Rows from block 2 of a small CTC audio transcriber, named by matrix and row number. Rows with one number within an expert belong to one neuron, the router's apart. Each number is 200 + 20 x the weight over its row's rms, rounded and kept within 0 to 999. All counts start at 0.
Before each expert's rows are labels from the 100 clips, of 14976, where the router gives the expert most weight on average: "loudest band" is the band of the loudest frequency at the time of the peak. Only what is clearly more common there than usual is listed. The data: short read English sentences (LibriTTS-R). In brackets: how many of the 100, against the usual share in percent.
# router: router (model.blocks.2.mlp.router.weight, 4x256), inputs 208-255
# gate: expert gate (model.blocks.2.mlp.gate, 4x128x256), inputs 208-255
# up: expert up (model.blocks.2.mlp.up, 4x128x256), inputs 208-255
# down: expert down (model.blocks.2.mlp.down, 4x256x128, transposed), outputs 208-255

# expert 3
loudest band: 250 to 500 Hz (38 vs 10.6)
router.3,205,184,190,214,179,165,209,192,197,185,215,179,178,201,197,173,222,176,248,228,192,165,197,198,200,195,242,193,214,198,212,207,204,196,160,219,214,205,201,161,135,212,195,201,186,215,232,184
gate.0,237,221,213,177,220,200,180,231,200,201,180,156,181,227,212,201,193,202,179,206,157,190,244,214,202,217,163,205,234,227,196,196,188,167,185,223,187,192,184,206,217,197,222,210,179,175,195,198
up.0,243,205,233,177,188,172,207,224,188,191,209,192,205,205,253,189,197,198,191,222,194,229,214,221,185,243,208,187,222,216,216,201,187,190,176,230,228,189,225,193,199,199,222,217,174,171,208,184
down.0,203,201,182,185,224,169,217,183,225,220,193,208,222,215,225,201,241,215,191,175,217,179,226,159,203,224,176,233,221,191,202,222,204,171,222,220,236,206,191,201,184,188,224,224,209,196,189,216
gate.1,188,190,197,225,220,191,192,188,217,214,230,175,163,215,217,207,211,171,210,213,194,197,169,201,236,175,215,192,198,209,215,224,174,241,195,210,194,177,173,212,194,227,221,197,174,210,200,183
up.1,195,222,174,251,164,199,187,203,194,237,187,230,224,158,172,214,204,202,161,194,189,168,213,222,210,202,183,168,167,187,175,211,204,177,177,205,204,221,173,233,219,191,219,210,235,212,224,211
down.1,220,179,199,247,166,211,187,218,190,186,175,220,215,177,170,207,229,198,186,184,197,229,214,242,211,216,191,177,228,222,178,218,191,202,192,200,189,220,173,201,193,202,203,207,213,191,185,191
gate.2,199,211,194,213,200,200,225,205,199,166,213,196,191,167,182,216,213,208,182,209,186,204,189,202,210,212,185,224,181,185,217,204,228,157,213,230,214,214,208,213,210,204,188,166,190,192,179,168
up.2,225,214,175,200,171,220,230,185,184,157,204,213,207,213,195,208,200,213,181,230,203,199,220,222,177,199,176,200,223,185,237,210,203,202,192,214,165,227,171,201,194,182,229,220,218,173,227,209
down.2,189,157,196,221,191,192,201,200,182,183,235,219,190,224,201,186,180,215,197,186,204,203,203,206,186,176,187,196,240,219,215,168,228,192,196,208,170,185,182,238,175,198,174,224,197,195,196,231
gate.3,175,202,174,210,216,199,203,250,188,183,182,194,241,190,205,209,207,222,184,186,185,195,189,219,198,211,192,233,183,214,207,193,175,217,179,232,175,213,213,210,204,205,239,171,198,191,186,211
up.3,175,204,154,184,227,188,218,198,165,164,193,214,214,215,181,212,227,216,189,224,190,204,239,177,178,170,212,221,202,236,231,205,191,185,189,211,187,181,230,186,230,236,188,215,192,190,180,176
down.3,217,182,217,199,183,192,181,181,202,215,195,215,202,211,215,191,199,211,173,194,219,197,194,183,200,206,223,229,185,216,211,149,194,194,186,210,200,178,186,176,253,254,216,216,190,216,193,177
gate.4,245,205,180,194,206,175,196,172,201,184,232,173,188,177,199,190,202,176,191,234,211,204,198,191,161,206,198,228,203,194,209,187,215,186,197,212,227,191,177,207,199,207,184,204,190,194,178,195
up.4,213,232,190,186,223,220,205,227,185,166,180,198,242,196,195,198,243,197,196,206,187,226,169,184,185,207,201,205,203,225,213,209,232,215,203,206,200,178,211,188,205,184,180,226,200,185,188,219
down.4,197,205,185,214,189,183,190,225,217,194,231,206,207,187,191,240,204,216,230,171,204,212,189,222,213,194,208,175,204,227,169,175,220,181,187,212,175,209,177,184,222,178,195,206,219,232,194,178
gate.5,194,157,203,246,201,203,173,213,192,182,196,218,229,183,220,217,219,191,214,175,181,193,227,182,234,200,205,190,207,198,177,183,208,186,208,194,217,202,230,241,194,191,197,187,181,193,223,196
up.5,230,169,203,183,183,195,174,218,221,179,160,195,201,190,227,205,185,211,200,231,208,216,183,209,227,236,212,200,195,193,195,152,204,179,227,156,169,209,202,224,168,197,161,201,205,189,223,216
down.5,167,181,186,198,169,185,203,170,186,190,179,221,165,168,196,177,172,203,189,215,230,201,192,209,227,214,226,195,185,197,223,172,188,186,218,184,215,180,244,183,207,226,199,190,180,226,229,185
gate.6,218,209,232,183,222,207,224,210,214,195,195,199,219,196,199,218,208,237,141,171,216,236,205,194,179,219,183,215,199,225,200,180,214,190,205,214,201,204,194,208,196,196,181,226,196,218,192,156
up.6,199,210,205,194,159,170,201,174,190,179,175,222,225,205,191,189,213,229,174,173,203,213,201,194,184,173,206,191,179,206,219,184,217,202,174,187,236,162,196,183,208,183,193,204,178,221,188,173
down.6,196,190,188,207,190,240,173,198,189,179,158,182,207,200,193,208,201,152,224,181,188,216,164,210,176,205,215,185,184,149,183,234,220,195,211,181,208,223,178,196,205,200,184,217,249,222,218,214
gate.7,218,193,189,191,191,222,246,201,164,202,195,189,185,156,201,201,202,188,206,230,198,179,210,213,185,200,208,203,219,188,217,180,194,229,218,174,194,197,198,221,185,195,219,242,184,229,164,220
up.7,166,201,198,180,213,203,212,236,205,206,226,210,204,215,225,191,196,188,207,172,227,219,199,154,212,248,162,194,192,240,201,205,243,202,201,166,194,212,191,205,179,208,182,168,226,204,176,204
down.7,199,206,167,200,245,158,226,190,196,187,221,216,203,190,225,215,194,213,216,166,166,202,218,216,189,201,257,178,225,185,176,198,200,183,166,195,148,201,188,177,203,188,207,204,206,202,203,168
gate.8,207,207,196,202,198,207,217,190,176,180,186,186,196,208,177,210,207,180,226,174,210,187,173,169,222,187,182,172,210,213,214,153,191,199,199,224,199,190,200,193,195,222,190,189,197,224,185,215
up.8,182,185,193,188,182,193,210,197,168,199,200,210,250,190,195,208,210,243,183,179,186,207,176,185,197,225,186,200,192,195,208,223,205,210,251,160,190,202,223,214,184,175,192,217,178,186,183,198
down.8,183,178,212,216,178,200,187,198,208,224,190,159,198,186,184,137,193,174,192,204,198,165,155,151,201,186,213,181,193,146,210,216,228,202,187,195,202,201,200,204,192,201,209,190,206,217,228,210
gate.9,179,206,222,198,219,215,209,213,169,192,200,213,214,185,191,215,169,217,196,173,195,219,196,194,200,175,174,213,239,216,221,149,206,244,166,193,196,169,232,191,191,185,207,244,182,198,184,193
up.9,193,191,177,170,197,215,195,226,191,206,156,189,219,196,225,188,207,206,175,157,176,211,203,228,199,234,194,206,210,212,187,189,216,199,156,183,236,203,157,194,193,169,154,203,248,175,200,202
down.9,206,209,227,213,198,230,189,201,223,189,173,210,193,190,230,174,199,176,209,231,180,214,182,176,209,137,243,197,170,200,211,213,214,205,201,214,169,192,208,213,212,209,259,213,194,197,203,201
gate.10,228,176,184,197,168,195,194,181,224,193,200,243,205,197,210,220,195,176,180,202,224,202,151,200,223,208,182,216,207,178,203,210,235,187,189,204,172,205,197,193,204,210,235,154,218,189,203,208
up.10,157,234,210,197,242,195,220,212,177,187,212,166,197,184,205,197,207,206,223,185,173,183,226,171,157,208,228,203,178,213,187,205,191,206,200,214,209,163,221,189,203,198,159,192,180,176,165,219
down.10,218,227,201,254,199,218,206,202,223,181,159,176,217,216,219,244,179,191,220,209,194,197,184,187,203,195,206,220,190,182,201,190,205,202,195,208,206,200,164,193,181,229,243,184,187,198,177,234
gate.11,168,176,206,181,203,195,202,192,203,188,166,177,189,188,185,225,196,215,171,193,194,203,192,173,197,212,171,245,192,209,178,221,187,184,216,191,201,190,211,179,196,207,217,192,231,183,185,219
up.11,212,244,212,229,231,195,186,218,191,226,246,235,210,222,236,208,183,222,186,217,186,207,209,209,206,175,206,210,190,206,196,179,170,243,178,199,195,201,196,208,196,188,210,233,176,218,208,186
down.11,190,217,192,215,207,195,200,225,217,212,200,169,225,209,185,149,224,212,208,166,169,192,196,186,124,227,211,185,216,184,184,212,236,199,165,199,189,226,179,232,207,241,214,179,196,189,167,177
gate.12,189,178,217,204,226,179,228,174,160,230,242,197,205,211,220,226,195,215,228,191,191,212,204,174,203,189,188,203,196,207,185,199,214,209,231,208,212,214,220,211,183,208,206,205,183,212,195,176
up.12,173,184,173,201,186,197,225,210,204,193,204,164,207,201,195,199,192,196,194,232,205,227,173,193,176,185,220,201,194,210,187,218,214,169,186,179,200,199,183,181,184,176,169,196,176,202,186,215
down.12,219,186,180,209,198,222,150,233,213,190,198,189,223,202,185,200,215,190,198,212,194,207,204,186,204,199,186,167,170,195,189,230,239,182,217,199,194,184,186,213,174,203,215,188,214,165,173,205
gate.13,189,193,194,258,196,207,225,197,201,181,199,229,219,195,196,231,196,237,199,183,224,203,198,190,203,178,204,208,167,178,187,205,183,201,187,211,188,206,219,237,216,212,245,177,177,194,193,192
up.13,217,221,205,204,196,206,154,184,212,231,163,185,178,223,226,185,178,194,168,195,215,197,198,230,193,227,193,214,182,185,156,228,190,225,206,167,227,233,184,227,188,175,215,184,222,177,216,240
down.13,220,228,172,216,178,187,197,203,205,227,177,231,218,182,193,167,202,201,208,196,190,194,176,234,188,179,192,192,221,139,192,209,217,183,180,176,176,208,196,192,190,174,198,196,201,163,244,220

# expert 1
loudest band: 250 to 500 Hz (55 vs 10.6)
router.1,180,182,207,176,198,189,220,222,217,164,166,194,206,197,206,203,196,258,170,179,211,194,225,199,183,216,189,185,207,193,225,201,182,224,263,197,191,199,187,180,181,200,221,195,187,189,188,215
gate.0,189,202,197,200,212,210,211,224,174,217,209,210,199,189,184,208,186,195,181,177,204,183,220,221,195,220,205,196,212,213,207,205,235,214,212,231,194,183,206,197,173,192,194,225,195,208,218,181
up.0,174,199,211,198,202,192,242,198,124,195,212,190,196,208,195,198,228,212,180,199,223,173,223,173,184,191,194,199,223,197,206,192,239,223,221,207,223,194,179,213,160,190,202,239,195,233,197,208
down.0,211,199,214,204,201,171,182,200,228,193,233,214,223,215,219,137,198,218,203,204,235,226,208,206,210,188,158,240,224,166,162,216,221,220,219,194,189,169,228,186,205,191,207,195,169,216,246,195
gate.1,206,179,235,196,180,197,234,225,200,206,189,202,212,212,191,203,226,211,187,201,239,188,223,186,205,212,140,233,198,202,170,163,211,219,243,225,213,207,201,215,185,194,216,197,220,181,181,217
up.1,208,176,216,170,192,231,221,202,195,186,151,177,207,223,221,189,227,192,220,172,197,212,196,196,199,230,206,187,183,216,222,230,197,172,199,225,192,188,180,215,209,201,204,230,188,173,193,190
down.1,201,197,223,188,202,199,226,226,175,186,228,187,177,190,231,177,196,201,205,204,222,184,173,222,212,204,212,195,239,199,225,195,215,191,187,194,172,205,191,226,197,208,171,192,209,213,173,207
gate.2,182,197,188,214,195,195,153,189,242,223,209,207,202,203,171,213,179,156,194,213,185,189,201,221,218,183,174,228,221,193,177,226,192,172,203,227,233,205,197,234,199,228,215,176,208,224,201,198
up.2,159,196,175,196,184,161,164,180,205,205,161,179,218,205,185,199,195,232,171,218,186,183,244,228,217,182,179,220,216,189,214,205,237,172,246,208,234,196,200,249,221,195,190,186,227,207,200,209
down.2,208,212,154,222,233,171,217,201,202,198,218,185,213,204,173,209,202,215,219,187,220,186,183,189,165,210,218,194,251,190,223,205,230,193,211,207,180,197,224,199,221,179,165,213,198,167,182,196
gate.3,181,233,191,178,223,214,183,197,208,173,174,172,208,186,189,200,198,216,194,188,166,243,210,213,189,240,252,182,211,229,233,200,207,201,193,175,170,206,195,201,220,189,178,226,186,164,173,169
up.3,206,209,221,199,179,200,219,189,181,218,224,211,212,188,210,188,185,188,244,184,198,189,188,219,187,177,172,222,196,202,190,231,208,214,185,206,233,211,199,182,216,180,176,190,203,192,206,191
down.3,196,213,169,161,175,203,247,204,193,201,188,164,197,184,178,252,168,208,188,172,209,217,213,208,159,204,201,218,220,223,186,171,191,211,186,215,190,184,212,182,241,227,191,187,199,205,244,219
gate.4,197,235,201,198,195,194,210,185,234,194,185,199,205,194,196,219,195,206,176,209,219,204,216,149,177,213,183,230,201,208,174,191,233,180,228,164,194,223,240,189,220,182,215,209,209,195,224,213
up.4,179,213,164,193,194,177,183,206,241,213,196,195,195,197,178,209,182,209,195,199,178,186,215,160,227,188,193,224,195,177,201,181,180,207,237,156,198,207,218,175,186,186,216,226,216,204,207,207
down.4,200,230,153,226,215,204,191,138,231,230,165,189,181,216,153,150,210,208,185,206,241,217,173,205,160,191,222,204,188,183,217,205,170,176,180,227,231,217,195,214,202,188,216,185,203,161,216,215
gate.5,201,204,202,208,190,203,216,216,247,192,195,213,195,191,188,210,198,204,200,171,151,206,175,201,224,193,202,215,218,171,207,189,188,228,229,202,184,174,191,176,170,193,178,185,204,192,206,195
up.5,205,177,219,177,200,228,225,225,224,160,194,179,208,190,211,190,224,174,203,177,187,220,198,199,213,190,171,230,176,227,175,230,208,169,179,197,203,200,202,209,177,164,187,218,208,174,170,200
down.5,202,213,229,216,212,222,215,180,216,216,245,184,183,211,212,193,211,193,213,214,209,207,176,201,193,216,231,199,228,197,170,238,202,195,194,203,199,242,234,224,193,207,200,201,151,204,149,196
gate.6,180,206,172,188,251,179,222,191,197,223,206,230,182,247,207,203,162,225,184,205,227,198,208,224,211,229,221,219,193,188,199,185,200,215,182,205,170,236,215,210,149,205,200,197,211,195,194,194
up.6,197,184,163,180,220,178,229,203,213,207,189,222,180,208,197,198,180,237,216,179,207,208,241,234,199,197,246,226,160,177,211,208,198,181,186,195,167,209,187,206,153,226,165,169,194,195,228,167
down.6,189,203,198,250,205,194,212,232,224,199,267,199,216,220,170,152,190,197,207,239,217,208,223,202,227,212,192,175,219,203,203,206,197,209,223,214,213,152,216,199,179,228,198,191,187,173,143,181
gate.7,177,154,210,200,203,207,208,210,223,195,203,192,198,175,224,217,222,143,228,189,205,191,155,194,211,201,180,190,203,186,193,220,188,199,183,216,179,212,214,182,218,211,201,192,224,205,209,187
up.7,189,192,224,205,194,204,180,172,164,224,197,176,200,243,198,208,200,175,215,180,205,177,179,221,203,168,235,191,196,178,186,206,203,223,145,208,204,189,166,212,195,212,189,226,199,227,206,154
down.7,173,173,194,179,242,188,207,197,253,201,227,234,200,186,204,179,225,216,180,225,192,214,215,193,178,206,219,198,193,206,195,195,210,190,201,206,204,163,249,186,177,215,220,211,182,179,232,208
gate.8,163,163,228,208,218,198,198,208,187,217,217,161,193,188,223,227,178,174,199,246,216,219,165,199,213,190,182,213,200,199,183,223,230,192,177,194,174,236,202,213,199,216,212,185,197,187,195,201
up.8,209,152,169,216,144,186,205,197,197,193,191,198,201,172,212,211,209,220,205,185,198,175,242,211,173,174,207,193,208,191,192,209,215,200,198,204,192,200,179,190,172,176,192,176,176,225,215,205
down.8,185,232,220,243,212,179,168,196,181,172,202,163,174,234,203,180,218,192,212,198,199,167,227,208,221,268,177,198,194,210,190,173,187,188,240,201,228,199,198,183,223,199,200,191,205,154,159,209
gate.9,208,194,166,202,201,217,185,202,209,204,182,202,190,200,211,192,202,176,205,189,208,201,177,213,208,244,189,161,205,174,235,192,175,240,182,216,206,181,196,227,181,212,229,183,169,212,172,185
up.9,222,215,211,185,212,185,240,223,181,189,201,157,187,195,172,189,212,185,203,177,187,200,206,187,198,177,176,201,192,201,181,205,202,200,195,191,180,217,223,147,202,195,178,196,228,178,248,231
down.9,233,197,221,157,210,183,207,215,201,172,183,228,208,192,208,202,219,218,204,205,201,173,197,157,214,217,172,207,207,185,227,204,207,205,204,196,208,223,200,207,205,164,203,210,235,192,185,216
gate.10,196,200,204,222,192,174,158,222,195,192,211,212,199,197,249,217,214,160,218,199,189,208,173,223,219,197,188,227,171,187,185,207,225,197,192,209,208,223,234,185,208,213,258,204,232,197,199,190
up.10,195,224,214,200,185,208,182,216,199,166,166,197,202,207,215,198,224,251,193,177,178,205,189,251,178,213,199,184,219,192,213,167,174,198,253,213,166,211,191,202,198,197,198,217,213,225,200,183
down.10,210,200,209,193,177,209,227,204,198,215,227,203,207,204,209,181,207,159,210,182,187,198,192,216,181,210,209,196,220,179,194,228,213,213,224,176,162,221,210,153,221,216,207,194,206,226,227,191
gate.11,205,175,203,185,213,186,222,201,183,233,193,210,213,191,192,208,199,230,215,196,204,197,193,196,179,200,218,219,196,198,211,185,196,230,180,211,169,193,184,198,218,185,186,192,197,170,220,195
up.11,189,198,202,196,207,197,230,189,214,175,208,175,214,215,191,189,222,190,223,197,198,226,178,187,218,218,172,222,187,209,196,251,200,162,172,170,214,193,219,209,212,186,193,188,229,212,163,187
down.11,186,177,232,183,205,181,225,258,210,186,198,237,205,175,194,249,201,208,200,218,177,204,203,191,204,187,214,199,199,200,183,244,259,188,242,174,212,201,194,197,196,187,213,181,157,189,169,201
gate.12,221,209,199,207,199,193,190,198,213,191,171,166,174,220,187,214,211,229,179,237,219,170,209,161,199,197,174,215,165,181,206,171,174,241,231,214,198,238,186,189,207,185,256,174,228,203,219,212
up.12,171,211,210,191,220,192,140,170,164,241,213,237,210,176,217,196,199,183,215,182,212,189,195,228,251,171,183,193,199,206,175,173,193,220,168,159,171,179,194,192,210,202,187,202,178,217,176,194
down.12,213,174,238,208,206,200,198,210,177,214,234,185,207,219,225,246,191,203,231,194,166,190,212,205,250,192,221,179,220,207,214,193,200,212,195,214,160,189,225,197,159,227,185,215,180,200,193,195
gate.13,232,175,181,239,167,181,178,176,187,203,239,197,188,182,193,203,215,185,193,205,193,175,174,236,224,166,235,181,211,167,206,201,193,208,202,186,177,178,184,221,203,225,213,223,181,231,204,193
up.13,197,179,187,225,197,206,211,223,235,184,213,179,189,195,189,222,200,195,203,190,194,198,190,156,187,162,167,178,195,201,180,231,167,191,156,236,186,207,207,176,199,218,222,158,163,178,209,198
down.13,190,186,203,201,196,224,206,179,194,193,226,203,218,189,216,208,203,194,209,150,224,246,182,239,197,197,225,194,220,200,189,204,179,196,188,234,175,226,164,239,232,209,202,198,196,218,227,158

# expert 0
loudest band: 4000 to 8000 Hz (77 vs 4.2)
router.0,216,203,194,190,200,199,196,202,204,177,228,204,199,190,184,209,202,156,179,200,194,210,173,187,158,214,181,216,181,199,194,218,200,175,178,170,218,169,181,167,218,204,185,194,200,180,217,159
gate.0,188,172,199,167,209,192,194,204,227,218,183,189,239,198,204,213,228,220,193,168,200,213,191,194,193,237,157,211,164,191,204,238,223,205,169,224,200,230,221,217,187,205,239,182,212,198,185,193
up.0,216,243,178,198,196,162,177,199,200,214,189,203,175,212,217,233,176,179,184,196,199,221,184,217,214,180,196,238,154,196,179,195,202,213,194,178,202,242,215,179,233,212,186,169,166,194,219,227
down.0,225,196,180,202,202,207,235,175,204,225,211,169,180,176,182,193,200,185,209,208,209,171,214,182,210,192,186,205,217,181,236,211,217,230,208,215,208,218,157,199,219,154,210,226,171,148,185,176
gate.1,179,183,200,215,190,193,188,198,205,213,213,214,207,200,211,224,195,188,183,211,201,225,202,243,240,226,235,175,183,207,193,193,182,178,172,208,206,185,185,217,190,227,194,187,199,187,241,182
up.1,193,206,199,221,198,157,172,209,214,224,199,179,182,192,202,204,230,170,202,193,197,202,200,242,196,228,212,146,184,202,167,200,168,183,194,213,195,174,211,186,192,178,205,194,223,220,214,214
down.1,210,177,192,204,209,200,171,191,205,193,197,216,208,153,200,191,186,177,168,212,197,184,180,154,206,201,199,240,167,170,208,213,222,189,215,210,199,198,215,224,194,217,222,223,192,203,196,205
gate.2,204,203,201,194,207,208,194,209,179,200,200,216,218,212,217,195,230,217,225,227,173,212,211,201,210,228,186,191,218,199,200,229,238,177,218,200,215,202,195,219,153,202,183,225,225,212,165,219
up.2,210,205,198,195,221,192,217,183,193,213,199,202,183,187,202,214,178,212,186,208,212,201,207,205,209,166,209,222,213,191,225,170,172,213,181,184,214,201,186,221,192,228,200,197,186,179,213,178
down.2,199,190,198,194,184,230,214,170,208,174,173,219,223,181,235,201,236,214,200,180,190,186,175,211,199,187,196,208,170,218,219,210,185,197,191,229,165,220,190,209,180,212,204,199,204,203,212,202
gate.3,205,208,181,207,210,174,214,199,181,195,218,225,186,191,233,190,177,209,176,183,197,188,242,194,220,192,177,176,186,204,171,192,183,203,187,207,197,188,213,208,216,206,189,184,205,204,205,227
up.3,219,198,202,206,169,241,196,188,159,208,211,208,208,198,174,184,206,207,210,186,226,198,225,149,200,163,202,195,229,214,208,232,186,209,193,209,210,184,193,213,181,207,213,211,204,201,174,202
down.3,195,217,198,191,205,214,221,180,199,204,222,207,237,209,173,246,180,213,201,202,200,206,198,200,190,203,208,190,210,215,214,224,201,178,183,206,186,196,188,225,223,205,182,180,164,194,166,229
gate.4,212,195,191,178,183,177,186,232,215,208,181,177,205,241,178,194,197,192,236,184,180,194,182,182,187,244,211,183,202,240,224,214,173,191,177,222,207,205,190,232,190,186,229,223,223,193,190,220
up.4,160,176,203,199,213,146,184,169,224,202,181,197,192,200,188,193,173,183,187,210,228,180,205,199,197,225,194,178,219,223,209,229,222,185,191,219,176,212,204,194,201,191,229,202,240,187,209,200
down.4,223,210,201,184,198,187,191,187,198,189,207,202,197,212,218,145,202,232,206,224,207,246,180,201,213,171,201,196,172,208,224,199,203,200,161,208,203,229,197,200,181,209,214,193,231,165,223,207
gate.5,187,206,206,201,209,169,232,185,212,202,195,202,185,182,238,179,209,212,208,204,188,192,180,155,142,181,181,223,185,198,196,204,217,193,165,221,178,200,207,188,194,181,185,160,197,186,198,229
up.5,214,165,169,181,204,172,166,215,193,227,200,167,191,200,181,192,183,136,207,229,198,217,186,198,226,205,191,200,201,218,173,238,207,194,232,180,205,205,213,186,197,216,189,203,166,187,175,168
down.5,218,230,174,179,153,222,192,200,184,206,197,235,220,228,164,209,202,216,216,232,189,189,207,216,240,239,189,186,207,223,186,195,210,195,201,212,233,184,206,203,176,194,177,170,210,182,187,200
gate.6,169,189,183,224,184,211,211,170,183,247,214,208,208,203,200,212,180,188,246,210,213,221,198,183,208,222,206,220,184,222,193,189,195,199,182,194,225,171,191,212,191,233,183,176,149,207,175,203
up.6,182,197,175,185,184,175,174,190,193,198,198,187,185,174,202,195,189,191,228,197,173,182,224,177,187,209,211,224,198,194,178,204,232,170,197,234,255,185,201,195,199,224,199,211,157,170,186,196
down.6,200,189,160,182,187,204,204,167,206,198,171,175,208,200,172,216,185,193,190,215,198,211,184,165,212,196,181,244,195,219,199,228,231,200,181,183,208,196,166,199,186,212,224,200,182,193,178,177
gate.7,222,200,191,210,192,214,184,209,184,212,227,199,203,211,194,224,217,193,199,187,189,203,218,229,211,203,182,191,215,180,192,223,190,203,207,202,238,196,155,220,213,215,189,209,216,186,192,197
up.7,170,198,181,199,182,210,208,208,179,184,184,204,228,184,227,198,193,205,233,218,209,203,187,222,224,209,225,202,178,204,193,165,235,194,212,218,221,231,209,179,176,206,237,167,174,181,197,200
down.7,199,173,189,164,204,193,182,227,194,240,209,223,169,215,213,207,179,183,196,211,206,176,188,209,185,246,166,218,216,180,172,221,231,206,209,198,178,196,202,195,175,202,201,217,211,190,156,224
gate.8,217,189,194,181,191,206,199,190,171,191,196,233,238,209,219,187,194,214,168,221,218,221,193,245,214,196,175,201,157,207,197,186,215,194,207,211,210,200,205,227,170,229,155,188,210,197,215,181
up.8,180,202,195,227,193,202,205,213,211,199,178,199,181,194,175,198,194,205,244,179,184,196,230,170,217,213,232,187,195,170,233,220,205,189,195,190,199,200,175,187,186,192,220,218,195,204,174,214
down.8,196,231,228,228,190,207,211,185,199,209,212,228,211,237,192,243,222,199,177,191,192,234,206,244,218,206,210,204,178,199,191,144,177,191,182,203,190,215,180,211,191,214,204,189,179,195,206,195
gate.9,160,228,197,203,225,221,208,214,221,186,193,199,200,181,219,188,181,233,210,209,192,224,229,188,155,211,206,202,214,214,207,179,207,191,191,206,189,218,200,185,201,198,194,172,194,197,153,198
up.9,178,227,219,193,242,177,183,206,188,185,213,190,230,186,212,215,140,193,191,183,187,244,205,184,160,188,185,202,214,211,196,194,243,208,177,175,184,207,185,177,229,169,151,192,230,199,175,203
down.9,181,185,213,191,224,183,226,226,213,198,221,211,182,178,211,207,212,191,187,203,197,183,220,197,210,207,215,204,215,199,196,196,208,205,186,174,164,152,211,196,271,196,185,210,213,197,207,224
gate.10,215,225,203,241,213,226,198,238,202,241,209,212,189,198,184,214,195,208,206,155,215,187,200,206,247,210,186,172,209,200,172,187,187,203,225,211,178,193,194,221,199,212,210,213,205,193,192,221
up.10,179,220,160,170,204,227,209,186,204,230,208,189,200,219,198,216,207,221,152,194,173,201,192,203,197,193,186,210,190,222,220,206,215,208,215,195,200,221,224,217,213,198,244,189,212,186,225,220
down.10,226,195,203,211,199,202,223,203,192,172,219,162,173,196,209,183,202,217,198,192,208,208,175,185,188,215,216,196,202,183,217,150,206,201,200,201,213,168,181,169,209,228,223,185,245,195,213,168
gate.11,182,197,222,227,171,236,148,176,204,232,193,180,201,216,174,224,202,172,212,211,202,163,184,215,200,191,201,191,206,168,209,215,213,185,216,245,221,225,175,203,199,201,209,179,208,200,212,174
up.11,236,176,139,220,221,223,203,179,173,203,227,224,199,183,191,178,196,209,211,211,174,203,211,195,228,217,221,169,162,185,223,194,161,241,182,217,200,202,212,201,185,207,227,235,189,207,212,217
down.11,186,156,200,185,197,205,172,234,249,179,189,194,209,200,194,168,222,215,188,199,198,210,210,155,180,193,196,208,196,191,210,212,195,188,197,212,160,164,202,196,163,205,202,215,179,206,211,189
gate.12,183,213,203,183,170,205,206,160,178,205,208,204,170,177,202,224,186,196,229,240,204,181,214,194,213,218,281,211,221,165,214,185,186,202,191,199,199,199,195,220,201,213,182,208,180,185,199,173
up.12,196,211,218,217,184,165,195,169,176,236,234,195,181,182,179,211,203,200,220,247,225,190,195,190,228,221,233,190,199,165,200,187,209,185,187,203,211,208,159,177,193,214,216,200,182,193,208,178
down.12,163,206,198,215,190,217,208,214,214,163,212,188,153,191,171,189,180,208,231,179,206,176,207,164,195,200,188,162,199,208,212,199,210,202,201,220,197,190,238,176,221,222,209,197,226,231,232,225
gate.13,211,204,175,217,196,191,154,182,192,253,189,209,186,191,233,212,200,173,167,187,210,192,206,216,219,177,195,195,174,203,155,215,170,182,201,220,210,210,185,189,181,240,201,172,186,221,192,189
up.13,218,215,184,182,187,227,198,196,194,185,203,161,187,193,187,203,235,189,189,215,174,207,184,225,217,218,203,215,220,183,206,203,243,220,202,211,194,211,211,206,207,198,176,222,207,179,204,208
down.13,198,198,178,192,189,195,188,190,189,165,189,193,191,157,179,203,245,190,234,209,204,214,204,185,198,225,171,212,199,211,148,228,226,188,236,217,194,218,191,211,201,203,194,188,214,198,190,203